A small self-supervised audio encoder (BEST-RQ), trained from scratch.
Model: 5.11M parameters, log mel input, arch ecapa_tdnn, norm groupnorm, activation relu, depths [14], widths [320].
Data: trained on synthesized solo parts of chorales (CocoChorales), 39062 training examples.
Rows from block 4 of a small self-supervised audio encoder (BEST-RQ), named by matrix and row number. Each number is 128 + 32 x the weight over its row's rms, rounded and kept within 0 to 255. All counts start at 0. After the name is the row's rms in percent of the matrix's.
After each channel's rows are labels from the 100 clips, of 14848, where the channel reaches its highest value: "top examples" is what is common among them; "peak on" is the class under the peak. Only what is clearly more common there than usual is listed. The data: synthesized solo parts of chorales (CocoChorales). In brackets: how many of the 100.
# c30: last pointwise conv (model.blocks.4.c3.0.weight, 320x320x1), inputs 54-107

c30.20 099 [149 112  64 123 137 124  89 137 129  95 112 117 138 131 105 142  92 131 199 132  87 173  82 143  98 118  64 173 113 163 128 176 110  89  48  90 136 174 156 152 112 116  76 122 145 156  78  75 153 134  94 108 130  95]
top examples: note A#3 (42); note G#3 (36); note C4 (33); tuba (26)
peak on: A#3 (40)

c30.53 098 [142 127 116 100 120 125  88 153 149 154 109 100 113 166 139 110 102  74 164  98 127 117 151 143 123 179 135 120 157 132  93 127 139  69 163 128 170 132 119 101 124 134 162 193 152 117 103 179  97  96 116 132 137  83]
top examples: note D#5 (36); horn (25); trumpet (25)
peak on: silence (100)

c30.213 114 [149 142 125 128 136 169 129 114 152 147 136 154 158 114 130  95 156 121 111 129 147 139 134 135 126  18 150 143  70 154 144 137 106 131 151 102 206 139 167 194 143 169 119 152 129  88  95 130 119  87 147 155 128 156]
top examples: tuba (29)
peak on: silence (59)

c30.7 100 [150  95 138 111 145 105 127  92 111 121 101 106 125 112 139 148 120 150 105 140 108 102 178  65 105 119 184 140 104 160 107 152 106  88 135 110 148 113 191 132  89 102  93 147 122 108 153 107 157 104 206  90  66 179]
top examples: horn (42); note A#4 (28)
peak on: silence (100)

c30.229 104 [109 155  85 144 122 139 135 104 206 137 107 126 139 112 159 105 114  87 127 130 132 125 128 125 130 123 115 152 160 139  86 128 155 119 131  53 151 165 163  84 133 138 159 121 151 150 155 129 112 114 128 117 148 124]
top examples: violin (35); note F#5 (32); note F5 (30)
peak on: silence (39)

c30.142 108 [143 131 128  94 151 151 128 152  42 107  88 155 148 121 141  87 125 132 138 112  99 227 157 135 167 173 102 132  98  91 134 114 121 121 120 112 118 171  79 197 113  73 146  78 177 154 154 134  96 107 136 141 149  97]
top examples: note F4 (42); note F5 (31); trombone (27); trumpet (26)
peak on: silence (83)

c30.71 103 [157 115 117 153 102 130 143 112 106 127  75 175 203 108 152  79 177 166 129  95 113  75 130 122 147 128 130 142 119 120 103 234 126 131 107 115 191 126  97 130 115 252 127  99 171 120 106 143 144 122 106 138 175  79]
top examples: note F4 (57); note F5 (30); viola (30)
peak on: F4 (57); F5 (30)

c30.39 101 [185  85 120 103 109 126 137  75 105 118 106 153 142  59  61 128  99 125 117 129  85 145 145  96 106 112 121  67 122  88 223 146 144 206  95 103 185  63  98 194 132 110 183 154  98  95 168 176 129  83 111 144 146 146]
top examples: note C#5 (80); violin (75); note D#5 (53)
peak on: D#5 (44); C#5 (28)

c30.133 100 [137  93  98 135 125 130 106 144  63 139 131 129 135 165 162 156 133 104 181 138 120 100 137 128  89 132 134 118 119 177 144 130 130 196  90 116 146 141 100  81 167 124  20  96 104 183 133 168 113 172 104 112 143 116]
top examples: note B4 (36); clarinet (33)
peak on: silence (100)

c30.8 100 [122 138 139 163 185 143 110 141 131  89  78 117 138  78 134  93  97 127 151 101  90 124 102 121 151 125 126 130 110  81 139 129 140  98 155 155 127 156 113 133 113  96 110 158 114 131 149 158  80  81 125 103 115 134]
top examples: note D5 (60); violin (47); note E5 (46); note C#5 (33)
peak on: D5 (46)

c30.304 100 [127 140 146 103 184 105 107 112 149 126  82 112  70 139 131 165  44 115 127 115 166 119 132 114 143 113 161 128 124 163 104 142 107 148  90  72 134 139 193 158  90 100 132 117  96 124 189 147 174 134 112  73 106 134]
top examples: note D4 (54); trombone (31)
peak on: silence (99)

c30.111 097 [112  94 225 100 113 168  76 155 154 181 127 125 184 102 114 170 194  60  82 167  89 112 114 113  77 144 144 155 153 188 150 144 127 159 139 122  93 161 125  92 106 143 106 152 136 153  93 156 100 164 136 107 125 176]
top examples: note F5 (34); violin (32)
peak on: silence (36); F5 (28)

c30.98 099 [ 94 149 119 144  99 114 141 133 136  77 100 172 117 155 140  69 129 107 129 124 102 152 122 170 129 165 120 187 176 164 133 114  94 115 132 113  81 136  99 111 128 116  75  46 126 172 113 102  70 117 145 158 109  81]
top examples: note D#4 (37)
peak on: silence (100)

c30.46 096 [134 143  98 125 140 145 150  99 149 114 101 178 123 152 157 142  86  76 107  74 164 162 181 124 122 124 130 127  47 181 179  92 122 176 100 118 107  92 137 100 145 169 185 126 139  73  70 140  78  84 130 117 118 176]
top examples: note A#4 (70); note C5 (38); note G#4 (29); note C#5 (29)
peak on: A#4 (63)

c30.152 106 [173 113 113 124 119 122 110 141 156 152 142 150 126 151 153 119 108  91 142 145 171 140 115  79 140 132 133 134 118 148 161 108 141 131 117 145  97 165 117  47 150  87 148 139 127  61 204 175 123 141 145 114 115 168]
top examples: note D#4 (38); trombone (34)
peak on: silence (100)

c30.269 100 [ 87 110 144 103  96 112 115  59 101 180 133 132 164 194 167 137  93 128 214 129  67 144 136  69 122  98  88 105 150 146 122 127  82 141  88 147 140 137 151 166 120 176 117 128  90 139  84  91 187 135 147  83 155 153]
top examples: note F4 (38); clarinet (33); note G4 (27); note F#4 (25)
peak on: silence (32)

c30.267 092 [167 172 127 109  98 125 153 136 146 131 123 136 112 141 140  64 103  68 154 122 114 108 109 105 174 127 125 129  67 142 129 159 117  93 209 180 124 117  97 148 110 153 101  72 131 163 106 106 113 182 162  77 109  80]
top examples: trumpet (51); note F#5 (41); note F4 (27)
peak on: silence (63)

c30.95 102 [143 140 130 131 100 135 140 125  96 129 112 162  99  81 126 110 121 140 124 114 126 116 158 106 114 134 127 123 111 128 128 114 141 145  93 154 115 102 147 126  89 152 175 134 100 148 203 174 124 120  71 134 188 126]
top examples: note A#3 (34); tuba (29)
peak on: silence (99)

c30.109 088 [158 145 226 161 135 128  58 189 128 181 197 134 101 140  80 146 174 103  79 181  43 209  84 128 132  87 106 127 100 169 157 112 137 116 137 128 103 138 155 141 156 152 156 141 101 119 152 112 144 133  88 132 103 124]
top examples: clarinet (29)
peak on: silence (100)

c30.30 092 [165 181 116 104 117  87 105 106 174 122 129 147 138 157 162 120  88 127 136 158  78 125  83 100 139 112 128  94  88 141 141 141  92 159 134 237 160 164  95  73 174  86 174 125 111 188 164 127  69 129 101  86 184 123]
top examples: violin (71); note D5 (53); note C5 (28); note F5 (26)
peak on: D5 (37)

c30.287 101 [ 91  96 143 106 133 143 122  89 203 103  77 111  87  82 123 154 115 179 144 140 172 125 178 134 114 112 150 113 187 159 102 145 147 143  85 134  97 147 110 119 167 144 195 103  99 120 123 186 110 121 133  69 168 129]
top examples: note B4 (28); oboe (25)
peak on: silence (100)

c30.68 101 [156 123 119 108 150 105 137  72 120 169 136  97 155 137 113 144 155  86 116  91 146 112 132 133 140 129 103 161  97 178 154  74  74 136 134 116 125  96 111  97 160 108 119 109 146  84 159 111  76 138 115  64 163 119]
top examples: note A4 (32); horn (31)
peak on: silence (100)

c30.203 102 [171 151  95 158 145 175 133 113 101 115 110 118 140 149 163 127 111  87 172 137 119 224 124 169 105 129 109 125 101 118  96  99 129 112 116 172 116 185  45 105 137  86 177 103 141 154 155 124 141  92 114 182 110 143]
top examples: note C5 (50); trumpet (37); violin (36); note D5 (33)
peak on: silence (34)

c30.251 098 [124  89 101 106 139 124  95 155 115  99  93  90 127 117 110  94 126 131 104 149  79 129 148 179 117 127  98 112  88 117 132 100 104 128 129 132 170 151 146 176  93 113  81 146 150  82 178  40 193 147 160  99 123 143]
top examples: note D4 (33)
peak on: silence (100)

c30.159 094 [ 99 100 116  90  81 129 121  89 177  85 150  99 174 121 117 144 140 112 127 117  78 172 180 100 130 117  89 145 180 165  76 148 153  92 124 126  62 103 145 156 145 134 127 100 112 166 158 144 112 116 121 196 140 130]
top examples: note A4 (38); horn (31); clarinet (28)
peak on: silence (100)

c30.241 104 [138 122 141  81 119 152 123 114 107 111 103 132  52  99 125  92 161 122 142 124 174 212 127 183 113 119 143 142 142 141 138  31 127  99  72 109  94 143 163 118 133 134 100 132 135 104 105 138 196 139 149 160 123 135]
top examples: flute (47); note D#5 (44)
peak on: silence (42); D#5 (33)

c30.10 108 [104 140 125 116  88 123  83 129 110 113 107  99 120 119 130  74 142 140 140 101 134 133 117 145 130 104 100 125 154 129 154 125 138 160 142  88  70 134 113 186 172 121 133 118 152 153 100  86 102  95 156 154 159 108]
top examples: trumpet (48); note F#5 (36); note F5 (28)
peak on: silence (61)

c30.6 108 [123 122 104 111 108 128  99 120  70 126 121 140  74 160 139 122 116 120 101 152 165 121 132 109 144 116 148 124 216 104  78 185 130 124 124  77  99  97  88 187 150 203  77 119 190 164  91 101 106 103 161 163  84 105]
top examples: note F5 (50); note F4 (47); note G5 (31); note G4 (25)
peak on: F5 (49); F4 (47)

c30.194 102 [107  85  96 158 137 102 123 106  95 126 170 138 171 152 125 105 117  98 118 107 167 115 106 133 134 131 148 132 113 101 114  96 180  93 198 113  40 229 151 113 105 139 193 130 138 117 145  78  96 128 109 172 154 164]
top examples: note E4 (48); viola (33); note E5 (32)
peak on: E4 (32); silence (29)

c30.181 103 [171  79  87  89 117 155 139 133 158 175 125 152 108 143 128 112 140  78 135 143 111 100 128  92  96 114 145 139 165  94  92  83 128 165 118 123 164 159  83 135 131 184 137 115 154 112 128 136 152 119 110 104 178 135]
top examples: flute (30); note G5 (29)
peak on: silence (100)

c30.233 103 [141 140 142  99  99 123 118 126 111 122 115 137 103 124 121 125 117 145 115 104 122 221 102  92  93 180 132  99  71 170 133 144 143 141 134  96 121 132 150 104 179 115 173 174 105 116 119 106 123 141 168 126 130 117]
top examples: tuba (37); note A3 (33)
peak on: silence (46)

c30.114 101 [106 119 139 173 124 125 141 188 179 116 128 102 154 148 139 127 126 146 127 140 138 148  74 173 110  93 125  83 152 168  82 156 199 189  53 129  96 164 137 131 128 196 102 120 111 111  81 194  85 123 170 136  59 129]
top examples: note F5 (54); violin (36); note D#5 (28); bassoon (25)
peak on: F5 (54)

c30.264 097 [ 97  95 161  95 195 144 154 208  84 207 115 138 112  82  79 141 118 108 183  78 179  93 154  97  12 127 154 138 110 161 118 116  85 113 182 114 141 134 137 115 187 133  91  85  78 150 101 110 103 117 134 136 101 186]
top examples: horn (35); note B4 (27); note A4 (25)
peak on: silence (100)

c30.315 102 [121  83 176  81 156 126 113 108 148 146 106 100  71 106 110 119  79 128  94 126  99 111 151 136 121  95 138 157  65 168 120 152 123 137  79 112 146 157 172 106 120 156 146 157 104 123 115  91 163  85  99  86 125 150]
top examples: note C5 (42); trumpet (33); note A#4 (33)
peak on: C5 (34)

c30.220 100 [130 101 125 130 126 160 104  83 182  84  88  90 114 122 108 138  86  87 105 148 118 107 144 114 136  58 111  92 140  95 150 169 146 110  78  76  97 111 108 125 166 186 163 148  76 131 151 167  90  97 136 194 110 154]
top examples: violin (83); note F5 (67); note E5 (42); note D#5 (41)
peak on: F5 (62); E5 (33)

c30.28 097 [136 117  95  95 101 121 179  69 141 144 124  96 157  78 119 128 126 109  93  91  75 152 107 139 118 102 131 159 101 111 136  51 111 134 108 147 111 130 120 156 147 151  70 100 130 122  70 164 103 140 244 134  99 125]
top examples: trumpet (58); note G5 (34); note F5 (25)
peak on: silence (99)

c30.48 108 [168 163 144 141  85  63 145  70 122 126 140 182 136 127 187 107 102 113 106 216 121 140  52 132  99  87 106 169 207 154 135 155 134 104  74 170 118  79 202 147 180  90 133 151 130 140  90 108 217 101 110 144 111 163]
top examples: oboe (28)
peak on: silence (100)

c30.91 104 [109  92 136  90 153  66 134  95 119 144 132 168 152 144  96  74 135 105  68 152 173 123 137 125 122  85 135 106 119 115 192 166 125 113  42 153  94 125 182  68 184 103  95  90 147 121 134 146 184 154 148 124 102 137]
top examples: note D5 (86); violin (68); note C5 (41); note E5 (30)
peak on: D5 (85)

c30.165 109 [125  99 138 144 110  97  63 160  96 120 153 107  77  87 147 143 113 152  48 173 130  64 106 113 159 107 103  93 159 120  90 155 143 157 132 130 122 125 158 140  83  98 138 184 119 138 111 110 115 147 140  81 151 157]
top examples: note E5 (39); note G#4 (39); clarinet (29)
peak on: E5 (39); G#4 (37)

c30.29 100 [130 106 109 139 177 146  76 116  87 121 100  99  81 118 105 134 141 150  93 130  79  79 101 106 131 194 131 140 109 208 130 179 113  99 103 115 124 102  96  54 180  91 129  82 144 120  73  99  61 185 150  98 120  51]
top examples: note A4 (44); tuba (27)
peak on: silence (98)

c30.121 101 [134 164  96 119 105  85 149 105 111 176 115  54 126 137  82 152 156  80  47 149  68 124 109 173 173 115 141 116 134 205 149  93 111 120 145 128 123  95  98 146 141 133 120 143 115 102 145  92 144 114 100  76 140 133]
top examples: note A#4 (28)
peak on: A#4 (25)

c30.13 103 [143 115 141 130  83 177 127 126 144 138 106 120 111 127  99 114  71  89  96 105 113 112 135 159 131 176 133 114 178  69 132  85 159 114  86  74 138 130  86 149  94 112 116 119  79 184 130 142 143 152 133  88 117 208]
top examples: note C#5 (70); violin (42); note C5 (30)
peak on: silence (88)

c30.37 099 [ 78 149 158 195 139 132 105 170 106 120 169  75  82 121 131 172 129  82 117 103 105 123 116 154 149 156  89 143 143 191 106 159 109 109 129 152 115 153 133 119 103 115  99 161 111  90 182 164 132 183  78 114 133  60]
top examples: note A4 (37); horn (26)
peak on: silence (100)

c30.129 097 [119 122  67  92  78 166 129 157 162 113 144 178 131 157 156 161 119  77 152 151 173 187 162 103 140 159  92 101 153 105 148 138 184 146 125 168 134 162 108  70 122  55 190  86 135  86 124 140 111 130 132 156 120 136]
top examples: oboe (29)
peak on: silence (100)

c30.139 093 [122 154 123  76  58 136 107 152 165 100 131  89 102 116 114 120 133  88 131 112 148 138 111 105 163 129 110  99 102 157 127 117 128  87 164  98 127 121 102  81 120 102  76 123 106 157 123  72 146 119 155 148 170  89]
top examples: trumpet (44); note G5 (26); oboe (26)
peak on: silence (99)

c30.184 108 [136 101 123 130 112 159 135 166 139 122  97 157 104  95 105  93  87 140 110 145 129 134  75 112 147 133 151 145 119  98 124  27 158 149  98 139 128 169 152 150  95 138 205 123 129  69 128 105 107  88 123 157  86 206]
top examples: note E5 (81); trumpet (44); flute (30); note F#5 (29)
peak on: silence (58); E5 (32)

c30.113 099 [212 164 148  65 186 180 108 135  86  95 107 111 105 166 150 102 138  94 125 117 139 137 134 120 112 130 125 119  65  97 137 158 125 103 125 120 168 165  94 121 145 140 138 100 118  88 161 144 181 145 112 180 155 117]
top examples: note A3 (45); bassoon (43); double bass (25)
peak on: silence (69)

c30.153 105 [110 111 147  66 156 119 129 104 113 113  97  96 149 126 103 120 117 139  80 132 102 131 121  77 125 103  87 169 107 149 114  52 190 141 132 130 127 101 121 100 114 141 161 116 153 101 145 134  98  96 111 172  74 131]
top examples: note E4 (74); note F#4 (39); trombone (35); note D4 (30)
peak on: E4 (74)

c30.271 098 [117  75 107 104 130 141 148 133 146 126 139  76 137 125  88 112 152 156 159 134 151  88 145  97 119 113 137  93 122 147 143  99 114 145 140 120 103 133 145 162 103  55  83  97  95  91 120 191 107 129 133 183 196 142]
top examples: note G#4 (27); horn (26)
peak on: silence (100)

c30.202 100 [121 144  67  88 147 156  96  79 105  86 101 130 113 132 109 109 126  78 140  96  81  88  97 120 162  84 143 137 179  78  61  80 164 173 117 127 143 151 143 127 104  86 161 112 103 152 160 182 118  88  91 155 131 121]
top examples: note G#4 (44); clarinet (28)
peak on: silence (100)

c30.146 102 [147 107 138 127 202 142 117 131 145 144 117 158 119 114 103  73 152 115 126 104 111 122 106 122 217 144  96 108 150 148 155 103 149 126 162 115 149 143 135 108 144 159 108 114  86 144 180 138 119 144 106 124 147 181]
top examples: oboe (36)
peak on: silence (100)

c30.162 096 [111  53 114 103  75 140 148 119  80 117 119 134 120 140 150 112 132 136  97 140 151 111 132 120 149 124  95 109  90 161 125 137 110  92 139 136 146 130 117 104 185 118 130  97 101 120 122 101 147 156 197 240 141 130]
top examples: trumpet (52); note A5 (42); note G5 (38); note D#5 (27)
peak on: A5 (41)

c30.2 095 [115 139 113 131 150 113 116 136 113 108  97 107 113 113 110 123 128 102 122 126 138 106 147  99 104 153 117 125 139 125 120 156  81 112 139  78 116 244 156  81 102 170 162 113 149 120 137 156  97 131 113  57  67 103]
top examples: violin (84); note F#5 (47); note E5 (45); note F5 (27)
peak on: F#5 (35)

c30.41 094 [182  91 158 122 120 134 131 144  94 110  98 125 131 104 118 117  29 102 147 118 141 119 137  55 116  66 123 165 124 103  73 100 137  85 118 178 109 111 128  80  63 145 155 131 204 174 177  98 154 153 198 114 125 126]
top examples: flute (27); clarinet (26)
peak on: silence (98)

c30.259 102 [173 149 126 118 136  93  93 117 184 135 133 121 137  95 132 146  80 163 137 123 104 222 139 154 124  88  82 184 151 103 218 100 133 110  67 175 106  77 157 215 115 152 122 136 141  87  90 119 167 123 129 192 193 139]
top examples: clarinet (25)
peak on: silence (79)

c30.1 103 [163 175 110 159 117 193  99 114  90 126  84 154 169 144 127 102 138  95 125 158  89 148 101 106 159 133 126 133 149 119 126 101 127 168 129  99 181 148 164 111 122  90 114  91 143  96 139 142  94 147 135  84  85  75]
top examples: note G#4 (27)
peak on: silence (100)

c30.185 104 [137 146 168  89 109 176 182  86 138 130 138 153 180 104 110 143 138  50 147 124 194 145 117 178 170 121 137 136 158 131  97 185  98 136 121  94 113  96 164  93 113 100 106 113 135  94  89 161 116 139 205 110 143 110]
top examples: note F#5 (41); flute (38)
peak on: silence (75)

c30.32 100 [129 155 114 113 149 144 115 131 125 124 131 132 131 129 121 107  91 128 155 120 156 121 150 101 145 106 112 106 144 153 171 126 130 176  56 172 149 125  75 136 116  81 118 101 146 125 105 158 183 113 102 148 120 109]
top examples: tuba (59); note G3 (29)
peak on: silence (94)

c30.57 100 [138 100 157 165  95 142 110 100 100 116  76 145 119 130 169 124 131  93  73  70 124 145 138 141 160 104  80 144 117 125 166 160 136 156 140  62  74 148 156 138 154 196 103 177 196 138 119 138 148 116 108  95 182  97]
top examples: note F4 (39); horn (26)
peak on: silence (98)

c30.212 103 [137 125 124 143 119 151 109 114 114 126 143  77 121 112 107  99 135 176 121 117 169 140 133 179 118 112 115 166 128 180  92 116 132 115  80 123 142 178  67 118 187 113 111 121  94 124 116 122  65 224 178 110 117 118]
top examples: note B4 (77); horn (52)
peak on: silence (100)

c30.63 096 [141 117 118 112 113 115  94 118 100 137 112 153 126 152  75 128 123  97 122  96 100 144 127  68 197 195  96 126 103 217 141 108 119 125  99 154 156 192  68  70 145 142 186 101 174  63 178 144 167  97  52 125 127 121]
top examples: note F#5 (59); note E5 (28)
peak on: silence (91)

c30.123 098 [148 150 148 163  77 103 119 114 125 153 128 138 113 115  92 136 124 139 106 133 101  77 140 117 156 127 153  88 174 123 111 232 136 147  61 108  63 147 153 127 130 143  94 110 116  94 120 155  75 122 124 100 155 137]
top examples: oboe (33); note C#5 (28); note B4 (27)
peak on: silence (54)

c30.253 098 [175 188 147 134  69 180 182 133 155 107  97  87 144  67  76 112 117 100 117 150  60 155 145 123 151 131 120 157 126  83 133 147 155  73 152  94 124 107 131 100 157 130 116 128 166 116 190 151 138 134 130 155 112 165]
top examples: note F#5 (46); trumpet (42); note F5 (35); note G5 (31)
peak on: F#5 (40)

c30.217 107 [ 98 169 110  85 132 140 123  90 158  90 101 183 123 116 109 113  86 101  89 117 152 136 203 105 139 118 107 104 137 126 169 126  49 150 158 145 124 151  67 227  86 113 123 158 122 120 148  56 163 125 127  89 125 123]
top examples: trumpet (36); note D#5 (25)
peak on: silence (98)

c30.54 103 [133 146 128 105  94 115 147 125  78 120 114 100 151 141  58 102  93 102  87 113 158 111 158 106 145 141 117 103 146  98 168 164 133 149 161 114 140  82 150 118 173 115 167 143 100 164 115 154 132 133  57 136 126 142]
top examples: note D5 (89); note C5 (32); flute (28); trumpet (27)
peak on: D5 (71); silence (29)

c30.290 092 [146 120 170 154 119  88 104 139 169 148 153  99  59 148 168 128  95 111 113 164  89 163 134 137  85  87 119 119 127 115 127 110 119 151 128  97  88 112 153  81 141 196 124 148 163  90 113 126 132 132 136 106 115 138]
top examples: trumpet (53); note F#5 (32); note E5 (30)
peak on: silence (51)

c30.59 097 [145 108 110 150 102 183 134 151 109 116 130 140 146 126 122 183  98 145  94 154  59  80 127 120  84 128 120  86 109 139 104 160 114 136 129  64 136 127 154 136 109 104 195 139 169  97 123 101  99  87 103 148 139 138]
top examples: note F#5 (64); trumpet (64); note E5 (48); note B4 (32)
peak on: F#5 (64); B4 (31)

c30.97 096 [193 146 128  82 144 164 108  92 156 101 111 182 185 158  89 123 139  73 131 138 117 139 133 128 147  84 125 140  57 103 136 154  91 121 121 176 150 140 124 115 142 137 145 165 120 124 173 167 179 122 120 119 133 141]
top examples: note A3 (35); note D4 (32)
peak on: silence (94)

c30.173 092 [126 103 135 123  79 156 137 110  81 100 163 123 149 155 145 161 129 130  94  88 106 176 106  98 123 112 117  89 119 117 214 104 137 153 101  70  87 104  96 101  88 138 118 174 135 114 115  87 118 124 135 126 159 117]
top examples: clarinet (26)
peak on: silence (100)

c30.235 091 [ 81 159 104 108 123  88 129  82 116 127 120 131 129  83 126 114 142 113  74 157  92 143 112 139 144 114 165 160 104 142 119  91 137 119 142 112 112 119 142 158 129  92 115  98 167 121 105 188 110  91 164 164  85 104]
top examples: oboe (29)
peak on: silence (38)

c30.134 100 [182 171 129 133 181 143 108 113 110 142 144  97 112 140 123 143 140  98 133 121 134 122 160 194 190 114 112 136 174 132 145  94 157 164 165 111 184 127 118 121 149  94 172 169 174 127 212 134 136 129 139 108 168 174]
top examples: note C5 (44); oboe (38); note A#4 (33); viola (30)
peak on: silence (99)

c30.297 096 [145 141 124 160 141 169 131 101 103 107  98 142 115 125 126 114 123  98 105 147 113 172 180 196 132 147 131 120  98 105 133 105 106 120 119 137  91  76 100 108 129 104 135 168 106 198  88  90  79 139 135 114 193 111]
top examples: oboe (36); note B4 (31)
peak on: silence (100)

c30.319 104 [132 128 144  80 152 113 114 116 145 120 114  95  72  87 105  83 102 115 113  86 119  84 109  79 138  94 108 142 189  64  79 128  70 143  90 145 123  65 180  67 161 156  88  96 219 127 140  50 134 134  79 143 134 159]
top examples: note E4 (47); clarinet (39)
peak on: silence (100)