Rows from block 7 of a small self-supervised audio encoder (BEST-RQ), named by matrix and row number. Each number is 128 + 32 x the weight over its row's rms, rounded and kept within 0 to 255. All counts start at 0. After the name is the row's rms in percent of the matrix's.
After each channel's rows are labels from the 100 clips, of 14848, where the channel reaches its highest value: "loudest band" is the band of the loudest frequency at the time of the peak. Only what is clearly more common there than usual is listed. The data: synthesized solo parts of chorales (CocoChorales). In brackets: how many of the 100.
# c30: last pointwise conv (model.blocks.7.c3.0.weight, 320x320x1), inputs 64-127

c30.1 106 [142 156 108 176 140  99 145 162 164 213 116  65  76 139 113 135  99  94 110 150 123 139 141 124  29 127 138 119 110  84 108 118  95 139  93 129 121 117 159 170  97 112  95 103 100 156 110 106 126 141 147 140  65 127 121  92 199  97  96 178  64 111 105  58]
loudest band: 500 to 1000 Hz (66)

c30.196 099 [134 129  97 109 111  92 105 139  79  63 130 142 140 129 140 119 124 122 135 163  55 168 157  56 109 143 109 169 137 108 124 152 126 161 138 138  93 127  92 172 126 132 134 127 126 161 116 110 124  81 154 147 196 105 108 131 179  83  68  93 108 113  99 155]
loudest band: 1000 to 2000 Hz (35)

c30.271 102 [168 164 102 163 126 170 114 151 115 142 128 147 111 153 138 145 175 107 142  89 209  72 108 172 135 156 100 149 104 109 148 191 139  95 108  98 112 120 127 184 124 102 146 108 137 151 157 116 109 158 194 134 117 157 166 127  84 131 234 171  95  84 134 107]
loudest band: 250 to 500 Hz (68)

c30.7 101 [220 139 141 124 121 128 157 111 162  90 149  85 106  96 130 118 137 191 136  97 136 134 127 132  91 120 130 123 125 138 153 156 202  72 104 173 126 120 223 115  96 179 106 124 150 168 107  81 133  81 127  48 108 131 204 179 150  84 129 102 171 105 127 122]
loudest band: 1000 to 2000 Hz (30)

c30.150 102 [101 190 125 107 130 107 101 100 111  59 136 105 164 132 131 183 106 109 131 128 144 119  80 121 122  94 129 110 135  86 219 114  82 147 112 111 166 149  75 107 155 183 151 208 110 124 121 117 177  92 108 156 124 122 143 128 187  99 102 117 118 133 159 182]
loudest band: 1000 to 2000 Hz (31)

c30.269 102 [153 116 119  88 110 167  95 139 119 138 145 110  96 168 136 151  94 250 141 140 210 163 150 143 110 143  87 125 168  93 148 118 136 114 183 115 106  90  82 157  94 137  85 125 120  72 124  95 131 156 163 133 160 168 118 122 121 131 118 182 112 134 192 129]
loudest band: 1000 to 2000 Hz (38)

c30.152 097 [134 138 189 108 148 143 106 154  99 147  96 128 157 136 199 128 117 174 153 126  94 111 154 113 173 161  97  99 156 130 145 165 103 115 143  79 103 199  88 155 130 114  53 131  89 168 157 126 185 145 207 130 129 121 134 120 156 118 117 138 212 162  76  96]
loudest band: 500 to 1000 Hz (60)

c30.149 099 [134  88 164 116 157  76 114 143 139 101 138 112 117 132 145 131 121 132 142  77 106 162 179 121 139 129 166 145 137 120  94  95  93 120 170 102 129 138 108  92  94 110 158 161 194  77 116 160  91 176  84 155 150  79 144 187 140 202  77 127 127 107 123 150]
loudest band: 250 to 500 Hz (75)

c30.95 097 [110  75 127  75 132  74 115 137 148 109 155 108 199 102 154 120 126  92 178 123 194 161 133 150 132  95  96 171 110 186 106  55  92 122 213 136 186  92  79 133 137 139 154  86 131 114 129 149 138 148  84 103 100 165 109  82 133 114 155 136 139 138 193 141]
loudest band: 500 to 1000 Hz (56)

c30.313 101 [122 126 110 105 132 158 154 132  48 137 127 137 116  96 132 102  89 130 128 122  83  81 133 106 144  93  96 100 142 153 123 100 111  84 161  82 167  98 128 124  79 134 171 101 123 179 132 159 158 113 119 141  96 162 127 104 107 160  99 142 150 107 119 112]
loudest band: 1000 to 2000 Hz (38)

c30.224 103 [141 103  78 120 133 157  97 101 170  99 163 140 140  96  99 107 204 180  92 148  90 169 101  90 103 141  94 117 115 106 125  66 124 108  71 121 142 170 156 154 155 143  89 213 154  96 117 167  83 100 131 175 166 143 126 126 107 135 131  79 116 144  98 201]
loudest band: 1000 to 2000 Hz (38)

c30.299 097 [110 101 187 136 100  96 159 149 129 102 106 117  67 126 175 146 145 165 145 169 180 108  98 128 135 138 123 131 116 154 134 151 118  79 155 108 138  84  84 131 132  96 101 122 111  96 149  90 127 157 193  84 216 173 163 152 166 108 118 149 111 150 202 190]
loudest band: 500 to 1000 Hz (69)

c30.92 094 [109 129 172  87 137 189 128 157 105  89 123  61  87 101 135 105 128  90 111 145 170 176 143 105 118 140  93  79  92 166 166  73 126 179 149 118 122 108 168 129 149 172  86 135 100 161  81 121  61 245 102 171 134 155 117 122  96 141  85 152  86 115 134  51]
loudest band: 2000 to 4000 Hz (26)

c30.245 098 [122 111 178 210 138 100 120  93 165 147 119 107 121 155  79 109  91 133  99 116 106  92 109 129 148 127  78  97  98  45 121 101 158 111 199 103  97 151 115 156 128 157 132 110 125 136  78 129 161 161 225 108 136 150 110 139  92  95 127 152 131  51 181 192]
loudest band: 1000 to 2000 Hz (31)

c30.151 101 [156 129  85 132 183 166  65 136 123 135 139  88 158 121  57 100 173 143 138 129 122  99 102 164 133  85 129  89 200 122 122 166 127 167 162  97  99 135 143 136  64 186 142 120 131 170 119 160 137 127 136  92 189 142 133 119 138  81  89  98  97 153 116  92]
loudest band: 1000 to 2000 Hz (50)

c30.87 097 [132 173 152 116  82  88 102 135 129 110 135 116 112 142 131 104 184 174 178  98 165  59 239 143 166 128 112 137 110 100 203  97  85 102 107 106 113 161 113 144 125 133 121 167 189 141 112 154 145 124 168 123 133 164 111 115 160 128 174 102  98 157 191 133]
loudest band: 1000 to 2000 Hz (30)

c30.180 095 [129 121 149 116 101 109 122  95 121  99 130 109  97 131 151 125  90 138 173 115  67 120 154 179 114 153 202 133  83 149 127 131 125 178  77 107 158  86 131 146  77 155 134 153 112 105 135 123 145 137 155  68 139 128 130  86 129 166 155 156 125 105 130 163]
loudest band: 500 to 1000 Hz (72)

c30.288 100 [162 133 140 135 125  91 166 118 134 106  98 139 100 158 100  97 148 170 139 109 127  82  55 169 160 123 152 166 112 147 161 125 124 128 117 100 173 125 143 133 163  94 113  92 153 163 140 152 162  75  93 126  88  84 184 117 150 108 145 177 178  96 152 129]
loudest band: 1000 to 2000 Hz (34)

c30.236 095 [143 111 135 151 116  93 163 137 124  88 102 215 142 142 184 174  78 111 142 167  70  73 160 126 185  58 130 121 177 115 151 123 147 158 107  95 148 159  99 107 148 155 132 108  84 138 150 108 151 151 141 122 118 106 158  90 104 110 103  97 159 147  93 179]
loudest band: 1000 to 2000 Hz (35)

c30.147 103 [227 187 126 210  77  99 151 130 172 144 121 142 117 107  80 138 162 118 142 144 146 119 153 149 116  87  83  87 197 163 124 141 148 106 181 143 107 116 204  93  89 169 145 132 143 125 116 108 122 113 132 124  64 135 150  95  99 115 132 122 132  66 153 132]
loudest band: 250 to 500 Hz (77)

c30.70 112 [136 155 101 129 174 150  91 115  87 143  60 112 125  92 123 196 108 163  97 170 102 161 110 119 157 113 141 175 138 104 128 110 128 113 120 142 166 123 115 128  61 155 147 151 139  84  95 114 133  91  67  71  70 122  85 118 128 152  93 122  95  72 130 113]
loudest band: 500 to 1000 Hz (55)

c30.18 105 [111  85  97  57  77 141 115 128 114 170 123 171 110 130 146 112 148 129 191  99 155 103 167 107 122 203 142 123 166 110 143 141 136 151  78  96 123 145 122  95 136 136 138 121 118 140 197  98  94 140 162  93 154 105 186 120 140 196 147  93 157 150  92 135]
loudest band: 500 to 1000 Hz (73)

c30.93 094 [109  65 138 167 107  96 138 119 126  85 110 135  92  77 114 181 139 154  87 117 143 102 115 108 104 146 134 118  47  89 178 109  99  36  67 112 101 159  75 127 198 124 145 134 117 105 175 109 122 129 110 117 190 190 176 152 147  88 145 106 163 134 167 142]
loudest band: 250 to 500 Hz (68)